{
  "spec_augment": true,
  "subsampling": 4,
  "width": 192,
  "init": "small_normal",
  "residual_init": "none",
  "epochs": 106.2,
  "lr_schedule": "cosine",
  "weight_decay": 0.007
}
Rows from block 6 of a small CTC audio transcriber, named by matrix and row number. Rows with one number belong to one neuron. Each number is 50 + 15 x the weight over its row's rms, rounded and kept within 0 to 99. All counts start at 0.
After each neuron's rows are labels from the 100 clips, of 14848, where the neuron reaches its highest value: "top examples" is what is common among them. Only what is clearly more common there than usual is listed. The data: short read English sentences (LibriTTS-R). In brackets: how many of the 100, against the usual share in percent.
# fc1: MLP up (model.blocks.6.mlp.fc1.weight, 384x192), inputs 0-95
# fc2: MLP down (model.blocks.6.mlp.fc2.weight, 192x384, transposed), outputs 0-95

fc1.363:48 44 65 50 58 49 59 60 37 30 31 48 50 57 63 67 77 48 40 56 60 52 18 42 47 47 71 48 80 16 72 28 38 64 67 62 34 51 27 77 58 23 56 59 57 69 60 60 45 35 74 52 30 54 44 33 72 52 43 54 34 48 28 34 44 50 38 47 45 53 63 59 61 45 45 31 63 51 50 46 59 86 49 24 64 14 70 91 44 32 69 34 52 54 49 17
fc2.363:41 30 47 75 45 53 59 55 57 50 59 37 74 35 38 37 49 84 54 59 54 05 49 46 60 58 39 37 49 80 47 65 17 57 45 57 47 38 58 45 72 53 46 25 48 89 54 33 44 60 40 57 53 55 46 41 36 43 40 35 49 55 41 64 66 49 44 67 22 34 48 41 50 49 57 46 31 51 44 58 60 39 24 40 49 39 37 31 74 65 50 50 49 56 46 67
top examples: the word "that" (62 vs 7.1)

fc1.249:29 47 54 46 75 48 34 69 82 20 54 72 56 55 39 24 44 39 47 49 56 57 31 55 18 69 38 46 53 34 34 77 53 41 55 53 66 45 62 70 25 71 45 60 68 43 61 26 60 64 40 62 44 52 73 56 60 64 65 43 43 38 51 44 16 53 67 59 36 61 73 44 65 70 46 74 74 30 47 45 33 30 23 52 43 62 45 44 44 65 34 40 64 50 81 42
fc2.249:34 61 70 57 50 71 45 33 41 48 60 47 34 84 46 52 65 31 53 58 31 45 66 54 59 54 53 63 76 55 57 77 38 44 44 55 50 66 81 44 39 51 40 59 47 66 68 34 61 58 32 62 36 78 40 62 47 30 23 55 59 42 53 67 64 24 53 27 64 47 71 50 50 70 61 71 52 53 74 27 49 20 36 45 34 53 30 55 58 61 39 50 33 52 14 55
top examples: the word "no" (44 vs 3.4)

fc1.172:54 37 44 37 35 40 73 29 48 79 72 51 56 46 45 45 22 56 64 43 22 55 41 67 53 54 63 57 47 30 48 56 65 57 38 51 71 24 35 42 26 55 45 33 64 38 64 77 55 66 55 49 56 66 29 36 56 64 35 46 51 32 43 45 34 56 71 28 33 98 48 36 64 52 68 78 46 52 77 33 42 60 63 53 58 28 76 53 40 42 68 16 24 60 54 48
fc2.172:69 88 64 65 63 56 57 58 35 56 38 38 64 69 50 67 76 53 58 56 71 52 48 39 48 54 71 55 75 38 35 60 38 54 58 47 35 61 83 61 39 44 45 30 53 74 55 25 21 24 37 51 28 36 46 42 46 43 63 57 31 41 38 34 49 48 31 97 59 37 20 36 55 63 63 56 41 51 35 78 52 41 68 73 38 47 33 30 64 40 51 58 66 57 58 57
top examples: the word "her" (27 vs 3.6)

fc1.173:65 46 49 47 74 50 72 55 58 40 43 33 58 68 50 43 37 40 40 34 48 68 67 54 20 48 55 22 48 28 45 49 31 29 35 56 31 42 53 58 63 61 39 35 70 69 43 55 48 44 36 39 58 54 34 54 44 52 41 73 37 60 49 79 46 35 27 82 26 47 55 45 47 67 54 81 24 37 27 71 31 61 49 71 88 26 45 60 53 37 61 50 60 73 66 33
fc2.173:56 66 67 58 44 37 53 63 45 59 43 62 63 19 44 57 48 53 64 41 55 28 58 38 59 29 50 51 43 54 48 40 55 56 20 67 52 67 39 62 16 43 38 69 41 44 42 59 52 41 76 67 58 60 50 73 38 46 55 57 68 61 42 44 47 52 63 19 73 61 81 58 40 60 40 62 54 45 64 28 60 20 53 46 15 73 54 74 59 56 39 34 51 35 55 68
top examples: the word "no" (28 vs 3.4)

fc1.61:46 74 52 66 53 36 68 42 64 64 44 45 48 67 32 67 41 58 73 58 43 62 65 41 30 61 44 62 31 59 60 36 53 66 62 51 40 45 55 23 68 65 48 32 48 63 42 72 72 33 82 71 37 50 62 25 69 55 71 19 48 39 58 57 57 26 52 56 65 58 33 43 37 55 53 23 46 29 38 28 60 50 65 43 46 50 33 44 60 66 47 56 56 70 26 40
fc2.61:61 22 34 30 79 49 40 47 47 63 58 37 40 65 68 68 56 32 26 79 56 35 51 55 72 54 63 57 43 65 44 48 69 54 41 77 42 75 69 48 30 67 66 53 60 58 51 49 63 46 52 41 49 52 55 52 38 35 45 72 48 70 53 84 51 79 53 28 37 32 56 38 65 44 53 34 50 49 67 69 23 42 46 69 42 25 43 60 38 56 41 63 46 36 58 61
top examples: the word "of" (30 vs 9.5)

fc1.343:68 69 49 60 41 52 41 35 51 41 68 60 71 73 51 72 37 82 81 39 28 69 77 59 44 22 33 60 50 33 46 44 69 47 46 41 31 41 60 73 43 70 41 64 41 60 27 57 43 23 65 26 77 56 49 33 66 26 63 36 76 60 42 49 64 51 68 48 56 57 71 54 37 66 75 53 53 34 63 47 36 34 42 54 61 64 68 48 39 48 37 55 71 67 68 47
fc2.343:39 36 72 32 44 62 78 74 49 47 41 50 23 51 35 37 45 72 36 61 54 53 48 63 55 67 44 30 66 44 65 55 50 56 49 33 55 66 24 42 45 35 30 68 45 40 56 32 35 79 23 56 51 23 46 71 04 63 71 66 55 22 60 49 35 53 29 54 38 57 52 38 55 12 36 65 39 38 49 41 39 69 34 54 50 66 29 45 69 55 59 40 52 43 31 38
top examples: the word "you" (33 vs 15)

fc1.28:72 50 53 70 59 47 48 41 48 69 57 56 60 57 41 55 52 60 56 56 48 28 18 71 60 49 62 45 46 38 53 60 64 26 55 47 69 52 62 52 24 24 48 66 42 40 68 50 42 57 45 28 59 45 54 47 44 16 10 52 22 49 49 63 60 53 19 51 63 61 66 44 67 43 59 75 50 41 33 56 40 66 43 48 72 54 52 39 50 29 51 51 36 69 73 45
fc2.28:77 39 40 41 33 74 57 44 50 64 54 49 42 38 63 34 68 60 47 39 59 39 51 39 77 50 35 50 50 48 60 63 16 58 46 58 47 72 78 82 32 48 47 67 42 55 47 56 42 48 45 56 43 39 24 38 28 17 23 69 32 38 41 55 39 69 76 77 49 71 67 45 93 53 35 53 48 25 48 65 38 48 44 53 79 33 44 42 52 30 61 32 48 71 55 40
top examples: the word "think" (36 vs 1.7); the word "anything" (33 vs 0.5); the word "of" (25 vs 9.5)

fc1.156:43 55 62 68 41 58 39 82 41 55 64 67 62 62 33 33 99 36 53 65 64 58 51 54 54 75 30 00 63 47 43 65 37 54 51 69 74 50 49 36 54 53 39 57 51 28 42 66 62 67 63 26 51 45 53 64 72 63 40 38 34 64 30 51 44 73 53 56 54 57 40 62 40 43 48 28 54 30 42 46 55 63 50 50 83 55 71 11 70 61 57 41 52 58 37 66
fc2.156:51 41 41 52 41 57 63 59 46 47 18 30 44 41 71 62 27 78 53 68 44 42 58 64 57 46 49 65 63 48 59 68 52 66 51 33 61 36 58 58 38 71 48 46 33 57 77 51 39 47 26 60 34 29 14 59 57 24 36 68 61 56 60 53 62 63 57 33 23 43 58 63 39 52 59 47 64 43 42 59 51 71 57 59 35 50 61 67 43 57 40 50 51 60 59 49
top examples: voice: female (81 vs 53.8)

fc1.67:43 70 49 32 72 56 34 52 73 46 51 70 42 51 24 49 43 66 53 41 59 68 44 68 69 54 66 36 37 48 65 52 32 36 43 60 38 33 53 73 44 27 79 72 34 89 52 22 55 32 51 61 38 45 41 61 19 40 43 67 56 67 37 71 60 38 46 48 18 32 50 61 47 56 63 54 69 38 67 26 47 41 70 37 50 49 52 24 49 22 60 35 22 60 93 38
fc2.67:65 41 58 63 48 54 39 27 34 46 37 35 56 37 49 20 51 57 59 80 68 37 53 34 58 56 69 50 44 45 59 39 36 81 40 52 74 61 57 39 34 59 55 45 69 28 35 40 54 59 58 30 20 58 40 28 62 45 61 63 53 53 38 56 75 63 64 55 51 41 68 29 73 37 43 69 38 45 33 66 70 45 39 37 40 67 50 62 42 44 82 43 48 39 23 62
top examples: the word "it" (32 vs 12.3); the word "is" (27 vs 8.2)

fc1.367:47 38 52 57 44 51 52 26 77 36 74 57 49 65 46 61 34 66 35 55 47 59 29 44 65 68 47 54 34 76 61 32 54 54 40 64 53 49 55 49 47 75 53 37 51 57 35 62 36 37 26 58 34 51 84 39 33 57 29 43 47 42 49 41 29 25 49 53 40 28 28 44 44 35 50 45 73 50 69 37 33 40 57 22 55 46 33 37 52 72 63 45 63 42 76 75
fc2.367:56 40 55 49 44 38 64 73 44 42 61 34 31 29 57 50 44 23 49 58 47 46 45 33 39 56 22 22 55 59 49 62 68 55 60 44 24 32 43 39 31 46 71 35 55 56 43 47 43 80 46 12 43 74 37 23 36 56 60 30 51 49 31 54 57 70 56 71 46 68 42 69 89 58 39 46 19 33 28 75 67 58 55 47 40 52 57 56 20 38 44 60 36 33 44 24
top examples: the word "you" (75 vs 15); the word "know" (27 vs 2.4)

fc1.45:66 49 55 59 54 00 65 70 62 44 38 51 24 23 37 77 47 37 46 41 54 65 40 60 59 53 71 28 40 52 27 51 52 44 64 39 70 55 23 61 63 49 42 25 58 84 75 53 55 61 35 37 33 64 42 38 30 62 36 84 57 61 74 76 20 40 47 49 49 47 47 46 70 47 71 54 45 63 52 63 43 56 44 31 40 48 50 29 46 51 69 48 46 45 35 59
fc2.45:47 55 36 76 52 31 43 44 46 36 33 53 45 57 41 80 50 50 62 52 49 47 51 73 31 41 47 33 61 62 76 22 26 65 49 35 84 55 90 63 63 62 44 65 18 32 39 39 47 31 60 19 55 27 61 45 49 59 43 71 36 37 30 36 28 62 59 62 53 55 51 53 58 48 35 43 46 48 66 53 66 59 27 60 68 48 62 52 35 44 34 62 51 53 45 44
top examples: the word "that" (26 vs 7.1)

fc1.149:34 56 64 34 47 51 36 42 43 46 87 35 58 38 56 41 73 36 62 60 36 58 75 48 32 59 48 45 47 38 70 37 56 69 44 48 48 37 53 13 67 53 52 74 59 16 44 68 63 35 45 41 44 47 79 48 60 50 61 54 64 71 59 45 39 63 63 41 48 44 40 47 61 41 81 37 35 51 34 18 63 35 77 66 34 58 43 82 42 42 38 58 42 45 16 71
fc2.149:56 50 57 69 58 42 37 72 28 39 59 53 23 47 19 61 47 62 41 49 45 27 23 49 71 27 50 62 78 31 51 52 77 79 57 52 49 59 54 47 58 76 35 48 45 38 47 45 39 55 72 56 53 49 36 63 38 43 53 40 42 44 30 70 47 69 66 43 54 46 51 62 59 29 55 52 54 26 60 64 46 24 15 28 51 51 18 48 23 36 40 35 22 46 62 68
top examples: the word "have" (38 vs 4.4); the word "of" (29 vs 9.5)

fc1.129:49 44 67 38 67 73 36 42 41 59 40 51 38 53 63 46 59 47 36 49 41 28 36 45 33 27 45 36 37 46 43 17 56 49 62 36 66 45 57 45 67 58 59 41 50 22 53 83 46 55 61 61 38 56 57 55 38 49 27 68 42 52 59 46 22 26 36 44 33 50 35 47 60 39 48 67 73 61 54 44 34 62 42 52 55 41 58 38 53 56 50 58 49 55 59 61
fc2.129:42 60 61 32 61 36 60 54 36 32 40 38 61 46 60 47 45 58 67 32 39 45 68 43 72 77 56 10 61 37 21 65 31 78 58 57 45 66 29 55 39 61 44 49 37 69 43 39 62 61 52 68 53 56 25 26 31 55 41 28 47 53 49 65 27 82 58 50 70 69 69 60 42 46 47 54 36 34 38 52 42 53 34 58 23 42 25 24 57 49 27 44 36 54 41 44
top examples: the word "think" (36 vs 1.7)

fc1.50:24 64 23 45 50 57 33 54 60 51 30 11 57 53 60 36 49 81 71 50 61 46 40 41 64 34 29 56 57 15 68 23 61 41 49 68 53 65 44 69 32 60 67 66 14 83 51 37 58 55 38 42 49 68 63 63 64 69 57 41 48 39 71 50 48 57 53 54 61 77 35 34 51 50 49 54 70 60 50 43 36 55 51 60 27 50 68 53 74 43 52 45 78 34 58 58
fc2.50:65 26 61 53 41 78 48 28 41 59 64 60 64 67 68 68 21 53 33 51 65 38 53 82 80 60 41 53 40 68 24 33 27 45 58 45 28 61 71 40 28 31 68 51 55 58 62 43 44 32 42 45 65 73 67 54 39 46 39 48 45 71 41 65 47 55 40 65 50 46 14 55 69 49 44 33 40 47 26 75 50 26 38 54 52 40 46 76 73 56 60 37 34 76 38 28
top examples: the word "the" (65 vs 25); the word "in" (31 vs 6.4)

fc1.351:50 43 43 51 40 62 58 71 48 48 81 79 35 46 66 78 47 53 80 47 21 41 40 39 43 40 60 60 35 35 39 42 44 41 59 50 24 41 60 56 40 56 93 63 58 42 34 52 53 51 75 47 40 47 30 56 53 55 39 87 57 57 27 64 47 30 25 37 53 64 08 44 33 62 50 43 42 45 39 59 50 39 46 46 35 45 51 48 28 35 63 67 48 35 72 44
fc2.351:65 74 41 36 62 46 67 41 56 48 48 49 68 66 56 34 32 55 40 68 36 41 53 64 77 36 65 44 72 58 86 42 51 50 46 48 41 47 28 29 39 33 58 69 53 65 56 44 11 51 48 43 69 62 52 46 44 30 12 57 19 24 70 29 56 52 62 37 58 55 53 55 54 61 36 27 42 51 73 64 71 49 46 10 49 44 28 70 68 82 44 48 68 62 55 52
top examples: the word "i" (82 vs 18.4)

fc1.169:78 57 49 42 52 36 69 46 43 66 56 38 30 57 41 60 35 49 63 42 70 56 17 54 42 31 66 23 48 48 44 33 45 45 33 50 59 49 46 75 43 61 56 17 39 28 43 51 62 47 54 59 62 52 49 42 42 39 64 47 63 64 47 57 36 57 38 36 54 09 71 55 39 34 75 59 43 38 45 42 31 36 51 82 89 58 74 67 45 53 92 25 40 35 60 66
fc2.169:41 44 68 65 35 37 49 66 67 59 41 28 64 69 68 37 70 43 50 56 53 48 69 40 40 49 48 51 69 99 56 65 39 56 67 42 55 15 50 42 38 37 44 49 25 45 50 31 55 34 28 43 34 21 41 48 44 36 81 64 50 23 57 44 50 49 75 43 52 52 55 46 26 64 63 41 32 51 50 62 54 38 42 51 56 54 62 65 63 74 42 84 70 51 32 57
top examples: the word "her" (29 vs 3.6); the word "never" (26 vs 1.3)

fc1.263:57 80 44 48 44 45 63 66 30 52 60 34 54 33 57 22 49 42 59 52 31 67 50 87 74 29 34 34 61 70 39 57 51 63 62 26 45 48 64 53 64 44 61 31 13 39 68 55 55 47 51 47 38 51 61 34 75 64 22 61 62 65 63 46 60 51 42 13 52 25 46 55 47 58 54 51 36 55 65 30 42 48 56 70 49 41 37 55 80 59 78 73 62 41 70 65
fc2.263:40 55 73 23 29 49 31 45 45 45 36 42 77 63 59 40 52 45 55 40 55 50 53 51 53 36 46 57 37 40 75 63 63 65 30 53 77 55 54 71 50 49 45 61 55 26 60 50 59 43 70 35 49 29 44 59 53 53 51 32 52 36 38 56 17 44 41 47 30 61 42 59 60 63 51 70 21 28 33 34 53 55 75 67 36 43 56 50 43 86 35 25 54 62 58 70
top examples: voice: female (82 vs 53.8); the word "is" (55 vs 8.2); the word "it" (49 vs 12.3)

fc1.6:62 64 37 48 49 40 57 52 65 69 06 56 76 35 55 47 52 29 73 60 32 46 86 34 59 61 33 45 50 32 58 30 39 76 61 50 54 46 59 49 52 65 30 33 36 38 63 46 48 42 35 21 24 46 67 49 42 56 41 71 56 29 30 28 16 45 49 53 49 81 58 38 33 43 53 29 39 41 51 49 44 55 42 63 32 25 52 54 54 51 33 34 40 54 53 54
fc2.6:14 62 68 59 41 32 33 28 37 48 69 29 30 44 47 32 56 78 28 71 36 74 44 51 39 37 74 43 96 58 58 51 58 39 52 68 46 71 38 22 40 56 65 49 37 54 75 67 59 52 41 94 73 40 48 27 84 71 58 48 69 37 58 56 54 64 63 39 14 51 59 60 60 50 43 69 25 62 48 55 75 56 63 40 84 66 53 67 56 34 66 61 50 50 65 36
top examples: the word "i" (38 vs 18.4)

fc1.316:47 50 64 38 57 78 53 35 38 60 36 54 61 33 55 65 56 63 67 42 49 42 45 23 48 49 45 66 32 49 39 38 49 39 53 37 66 51 70 72 63 57 16 55 56 70 65 69 43 20 54 55 65 33 20 61 66 58 59 33 67 23 58 48 40 31 58 28 49 35 56 35 43 28 42 55 57 53 50 37 59 64 71 61 24 52 42 51 74 31 62 59 48 39 32 24
fc2.316:34 44 25 48 40 19 54 69 74 35 45 24 50 59 45 37 47 61 47 44 49 46 79 25 60 55 46 39 72 69 62 50 67 65 24 53 44 44 38 46 24 35 56 62 39 64 44 38 50 46 38 27 48 56 40 68 46 43 24 62 54 58 33 73 45 56 62 76 60 46 32 73 69 71 41 59 40 59 32 63 50 48 56 44 76 39 55 65 66 50 31 61 73 53 45 83
top examples: the word "it" (31 vs 12.3)

fc1.65:62 45 50 48 65 22 42 40 34 18 81 45 48 35 39 57 68 82 36 39 49 38 44 56 44 52 82 56 60 51 66 18 60 53 70 71 47 74 34 46 81 40 57 35 54 57 45 39 37 16 60 38 37 37 79 78 47 37 50 40 46 56 46 33 46 16 44 64 43 35 38 54 35 48 56 61 63 67 53 51 41 62 32 44 76 41 19 48 37 74 56 74 58 51 45 41
fc2.65:54 78 48 27 28 77 50 56 41 58 51 37 52 28 44 28 51 34 54 50 69 41 75 66 43 64 41 55 55 66 70 74 36 36 48 41 29 48 75 27 49 38 42 57 50 60 75 53 76 73 34 44 41 50 17 03 53 50 44 66 53 55 46 47 66 62 70 39 34 79 85 32 55 46 45 49 57 13 48 55 22 50 68 44 43 48 59 57 34 46 63 50 63 67 52 57
top examples: the word "the" (88 vs 25)

fc1.382:61 36 65 51 63 43 74 41 40 34 57 33 33 33 58 60 25 36 70 41 69 52 42 62 36 43 46 33 71 77 51 32 36 35 50 44 44 47 30 43 32 18 51 54 60 73 45 52 69 37 72 44 60 53 63 73 49 43 48 57 61 46 49 51 47 49 25 84 29 42 41 40 51 45 38 41 26 21 56 37 41 60 69 46 56 43 53 66 56 23 67 55 48 67 28 54
fc2.382:28 41 32 43 43 65 36 49 55 45 62 45 34 54 67 70 45 52 48 36 66 79 52 45 53 61 36 75 50 55 29 54 57 58 11 41 25 42 58 28 67 62 59 69 71 18 31 74 50 59 36 55 60 24 34 68 45 46 23 45 62 59 43 83 85 43 54 42 57 50 40 17 38 44 60 56 38 81 55 48 47 56 25 59 61 52 32 38 57 21 49 39 29 58 45 61
top examples: the word "you" (33 vs 15)

fc1.137:26 59 77 47 68 33 47 50 31 73 33 53 59 46 59 45 38 48 65 16 58 52 44 53 45 39 67 36 45 47 66 39 50 35 46 41 79 50 56 54 70 49 58 44 59 90 55 64 55 49 54 15 30 46 49 70 50 59 47 56 27 51 51 82 63 31 31 39 61 37 35 32 65 45 28 48 45 74 29 36 66 51 37 32 64 47 38 63 51 53 59 75 52 59 67 61
fc2.137:72 03 47 44 33 45 65 46 57 35 62 49 49 23 44 25 33 69 33 45 56 29 69 65 71 40 49 40 37 90 40 65 39 49 27 31 55 64 54 45 43 30 54 33 28 47 27 55 65 65 40 14 89 55 52 66 61 58 73 56 53 31 58 69 37 51 55 48 55 51 56 51 72 66 42 33 58 45 70 80 48 54 57 57 38 31 47 32 37 57 59 63 34 54 56 23
top examples: the word "it" (39 vs 12.3)

fc1.360:60 93 71 64 62 69 39 38 29 33 61 31 33 55 60 55 50 47 68 51 50 46 52 55 41 33 72 55 40 35 20 50 38 79 22 39 66 53 56 51 58 63 69 49 65 28 68 43 48 59 56 56 44 72 49 49 53 63 76 51 40 57 93 36 50 54 56 55 60 48 45 20 54 44 34 46 34 44 50 99 47 26 32 69 57 40 70 48 25 45 67 42 68 51 24 24
fc2.360:34 56 35 78 22 43 93 56 48 53 48 68 18 67 31 35 39 36 27 54 75 61 27 42 35 53 38 33 59 57 64 44 21 81 41 57 62 63 47 61 64 55 55 42 57 58 45 53 41 49 52 37 18 43 46 41 53 36 64 43 52 57 37 84 53 29 40 33 50 59 37 80 47 33 45 43 43 38 41 63 46 40 53 39 63 45 65 72 53 69 32 63 65 73 47 59
top examples: the word "was" (46 vs 9.5); the word "a" (31 vs 12.4)

fc1.29:50 48 60 59 27 10 52 37 54 60 25 41 59 31 59 70 12 70 45 48 59 62 76 53 67 50 43 68 36 62 53 41 48 50 35 54 57 27 44 62 41 71 52 46 54 89 41 34 53 47 52 61 58 49 54 60 76 35 54 47 36 44 56 64 36 51 20 17 29 22 51 84 51 39 26 50 63 45 44 24 63 53 64 43 56 40 51 44 54 50 43 53 66 53 65 51
fc2.29:64 61 46 29 66 54 52 38 19 35 39 44 60 47 42 45 50 32 36 40 64 61 86 47 56 44 83 56 48 54 58 62 51 42 55 51 43 62 51 42 37 33 36 63 68 33 48 91 34 35 30 31 48 62 29 44 38 61 68 55 09 58 54 44 59 80 49 53 70 49 56 38 71 67 38 48 73 64 63 43 80 42 55 55 49 19 56 47 47 31 27 50 23 40 39 64
top examples: the word "it" (50 vs 12.3); the word "was" (34 vs 9.5)

fc1.196:61 27 57 55 54 45 41 48 34 49 47 44 72 59 20 70 65 53 47 40 45 36 67 32 31 46 54 55 39 61 69 46 66 34 45 31 61 43 43 40 37 37 31 45 42 41 53 31 58 27 57 40 61 43 38 21 74 47 08 32 61 71 71 46 44 35 61 51 61 22 64 39 58 49 48 32 72 29 56 24 42 57 50 63 34 68 59 70 22 41 64 45 54 52 51 64
fc2.196:79 38 57 66 53 46 45 41 72 74 50 46 37 46 27 65 49 38 64 49 31 44 68 53 20 46 44 39 26 49 43 63 38 53 43 37 55 41 61 50 48 70 40 29 60 63 64 37 82 40 27 31 47 56 42 61 51 25 35 44 29 66 79 31 66 77 26 50 49 60 57 54 25 62 47 45 35 43 47 33 42 38 48 69 72 71 51 73 51 69 48 40 22 84 44 41
top examples: the word "the" (55 vs 25); the word "for" (36 vs 4.5)

fc1.131:24 32 57 42 62 44 78 51 37 62 45 43 55 78 36 36 64 39 43 81 25 62 32 37 05 77 74 58 53 47 73 60 42 38 63 51 47 62 47 08 67 58 56 47 37 59 59 68 45 36 57 53 66 53 43 24 26 37 44 46 30 80 66 44 63 65 38 57 67 24 55 52 55 45 75 54 35 48 52 44 50 50 53 71 39 43 51 47 40 64 81 66 57 85 61 53
fc2.131:68 80 34 56 35 37 60 58 81 44 46 38 55 44 47 39 58 62 50 36 45 51 66 86 75 47 79 89 59 63 50 71 35 45 35 41 22 54 51 47 26 62 73 41 42 62 85 40 76 61 55 64 63 38 46 50 46 51 68 24 50 63 47 61 32 41 73 68 49 54 38 37 77 68 41 59 41 47 53 64 10 23 52 80 42 15 34 46 71 53 29 27 74 40 26 67
top examples: the word "her" (28 vs 3.6)

fc1.350:36 51 46 65 40 52 62 46 63 58 24 40 20 42 26 18 38 51 74 70 53 72 40 68 59 19 36 22 79 42 33 47 20 59 34 77 56 52 39 65 49 67 27 57 57 51 48 63 55 56 53 68 43 56 59 45 55 56 43 39 57 61 41 54 38 66 49 32 39 77 41 46 47 80 23 42 50 69 56 45 60 49 44 60 65 68 61 46 43 81 63 41 57 28 41 30
fc2.350:40 63 33 81 38 37 57 63 48 38 35 65 51 61 67 39 39 59 57 39 66 44 37 79 81 39 46 52 76 43 38 50 49 45 54 78 62 57 42 59 39 42 52 35 32 57 25 55 78 72 38 50 27 47 29 42 37 38 53 41 33 34 28 75 34 76 73 38 63 61 64 72 34 70 46 45 54 57 69 42 57 45 41 40 55 42 13 62 26 31 31 34 68 52 45 45
top examples: the word "of" (35 vs 9.5)

fc1.323:48 68 20 46 65 48 42 44 41 37 48 47 60 46 49 66 36 51 40 60 52 53 69 57 47 43 92 61 50 71 38 59 41 51 53 74 54 50 60 68 77 50 66 41 27 48 66 37 29 43 79 41 66 49 61 64 56 85 72 43 63 56 54 28 80 22 09 52 32 37 42 47 57 64 36 37 52 41 75 67 64 47 60 21 28 60 37 47 59 61 42 33 76 81 32 27
fc2.323:45 42 53 42 28 33 81 49 46 37 64 49 40 69 56 15 46 43 47 54 56 59 54 63 44 09 38 23 51 37 50 58 43 43 58 48 36 60 49 42 34 59 34 67 59 35 70 71 57 23 64 32 62 35 39 43 20 29 42 19 43 46 60 45 41 56 83 68 67 53 48 57 35 38 62 31 46 56 32 60 54 58 45 51 50 42 48 59 22 47 34 57 35 36 44 50
top examples: the word "to" (50 vs 14.4)

fc1.120:41 67 53 44 43 44 61 62 46 76 50 83 62 50 43 48 48 33 54 54 43 76 41 55 15 39 47 59 31 17 50 26 67 55 21 56 73 48 49 51 75 59 55 45 19 36 52 69 72 44 46 61 56 40 47 30 53 66 85 72 55 63 77 35 51 52 61 66 49 28 46 59 74 47 70 34 26 28 60 38 51 46 77 44 71 41 64 44 61 42 44 36 67 62 42 60
fc2.120:71 57 58 61 54 81 59 62 40 52 59 37 49 59 70 42 64 38 17 53 22 74 36 42 80 46 43 77 66 47 53 55 22 52 57 61 34 53 56 61 41 75 34 41 65 36 34 64 53 71 53 50 61 43 65 26 45 57 67 51 54 29 24 56 53 37 45 48 82 54 60 66 76 46 45 42 22 18 41 36 23 61 50 79 42 54 49 32 46 29 43 26 50 50 41 44
top examples: the word "have" (69 vs 4.4); the word "you" (43 vs 15)

fc1.38:36 43 72 37 14 59 54 58 70 63 50 38 34 49 47 55 35 59 67 64 35 09 55 49 72 53 41 77 44 37 46 52 70 55 11 71 27 55 50 61 68 44 23 52 41 45 53 40 70 66 21 56 63 30 70 60 58 75 41 10 34 63 49 53 54 41 73 56 57 26 77 63 37 52 59 69 48 31 65 52 55 30 44 43 52 42 44 18 42 57 43 37 52 51 33 47
fc2.38:34 55 51 49 56 63 64 61 64 35 53 31 41 55 27 65 61 28 25 50 27 41 66 23 45 52 31 63 78 47 46 35 23 49 97 43 46 65 37 48 32 73 34 95 64 63 65 52 56 68 58 27 44 82 22 28 46 47 44 69 50 58 61 52 43 71 46 50 44 37 63 29 65 48 31 39 27 44 67 50 36 61 58 38 61 57 56 86 36 57 54 25 61 44 37 43
top examples: the word "no" (33 vs 3.4)

fc1.320:71 44 53 62 47 51 65 47 68 35 64 21 69 38 25 76 59 35 41 41 39 41 37 52 44 67 48 45 34 28 35 71 44 43 35 46 34 40 37 43 65 32 64 41 51 62 62 38 91 53 67 51 38 41 68 54 37 58 81 57 70 67 72 58 60 35 33 29 37 23 46 16 63 46 45 57 55 42 48 33 44 42 48 61 54 54 73 52 43 53 42 21 41 72 56 47
fc2.320:58 37 46 50 38 46 50 52 49 44 37 46 31 65 56 24 54 60 56 72 49 38 70 72 45 00 48 71 48 61 74 46 47 42 61 78 51 42 60 72 36 65 40 47 43 61 57 18 40 52 48 58 68 41 41 15 42 47 44 45 32 36 43 32 49 48 61 57 40 63 38 67 72 48 64 58 41 68 66 70 56 77 37 39 51 60 29 61 25 72 49 53 48 35 61 34
top examples: the word "to" (85 vs 14.4)

fc1.364:60 64 56 48 58 64 55 53 49 49 60 36 71 39 44 35 12 34 55 26 80 49 33 32 41 38 84 52 37 20 36 30 53 49 44 62 34 65 50 64 67 36 52 52 50 56 36 52 56 58 68 57 21 20 74 64 71 36 71 45 53 49 45 44 43 67 25 37 57 54 70 50 51 66 51 75 51 43 51 41 46 45 39 69 48 48 37 58 58 36 64 32 46 52 39 61
fc2.364:54 54 22 19 50 32 42 65 20 47 51 52 74 40 51 26 51 51 65 75 33 37 62 49 70 41 32 50 48 65 88 23 48 46 43 53 51 25 47 48 34 36 70 26 51 51 51 50 28 59 64 45 17 51 25 33 41 71 38 64 59 47 61 64 57 38 41 63 34 61 50 79 54 60 32 60 38 32 28 92 51 60 60 55 66 41 54 48 46 44 41 63 60 55 23 60
top examples: the word "it" (30 vs 12.3)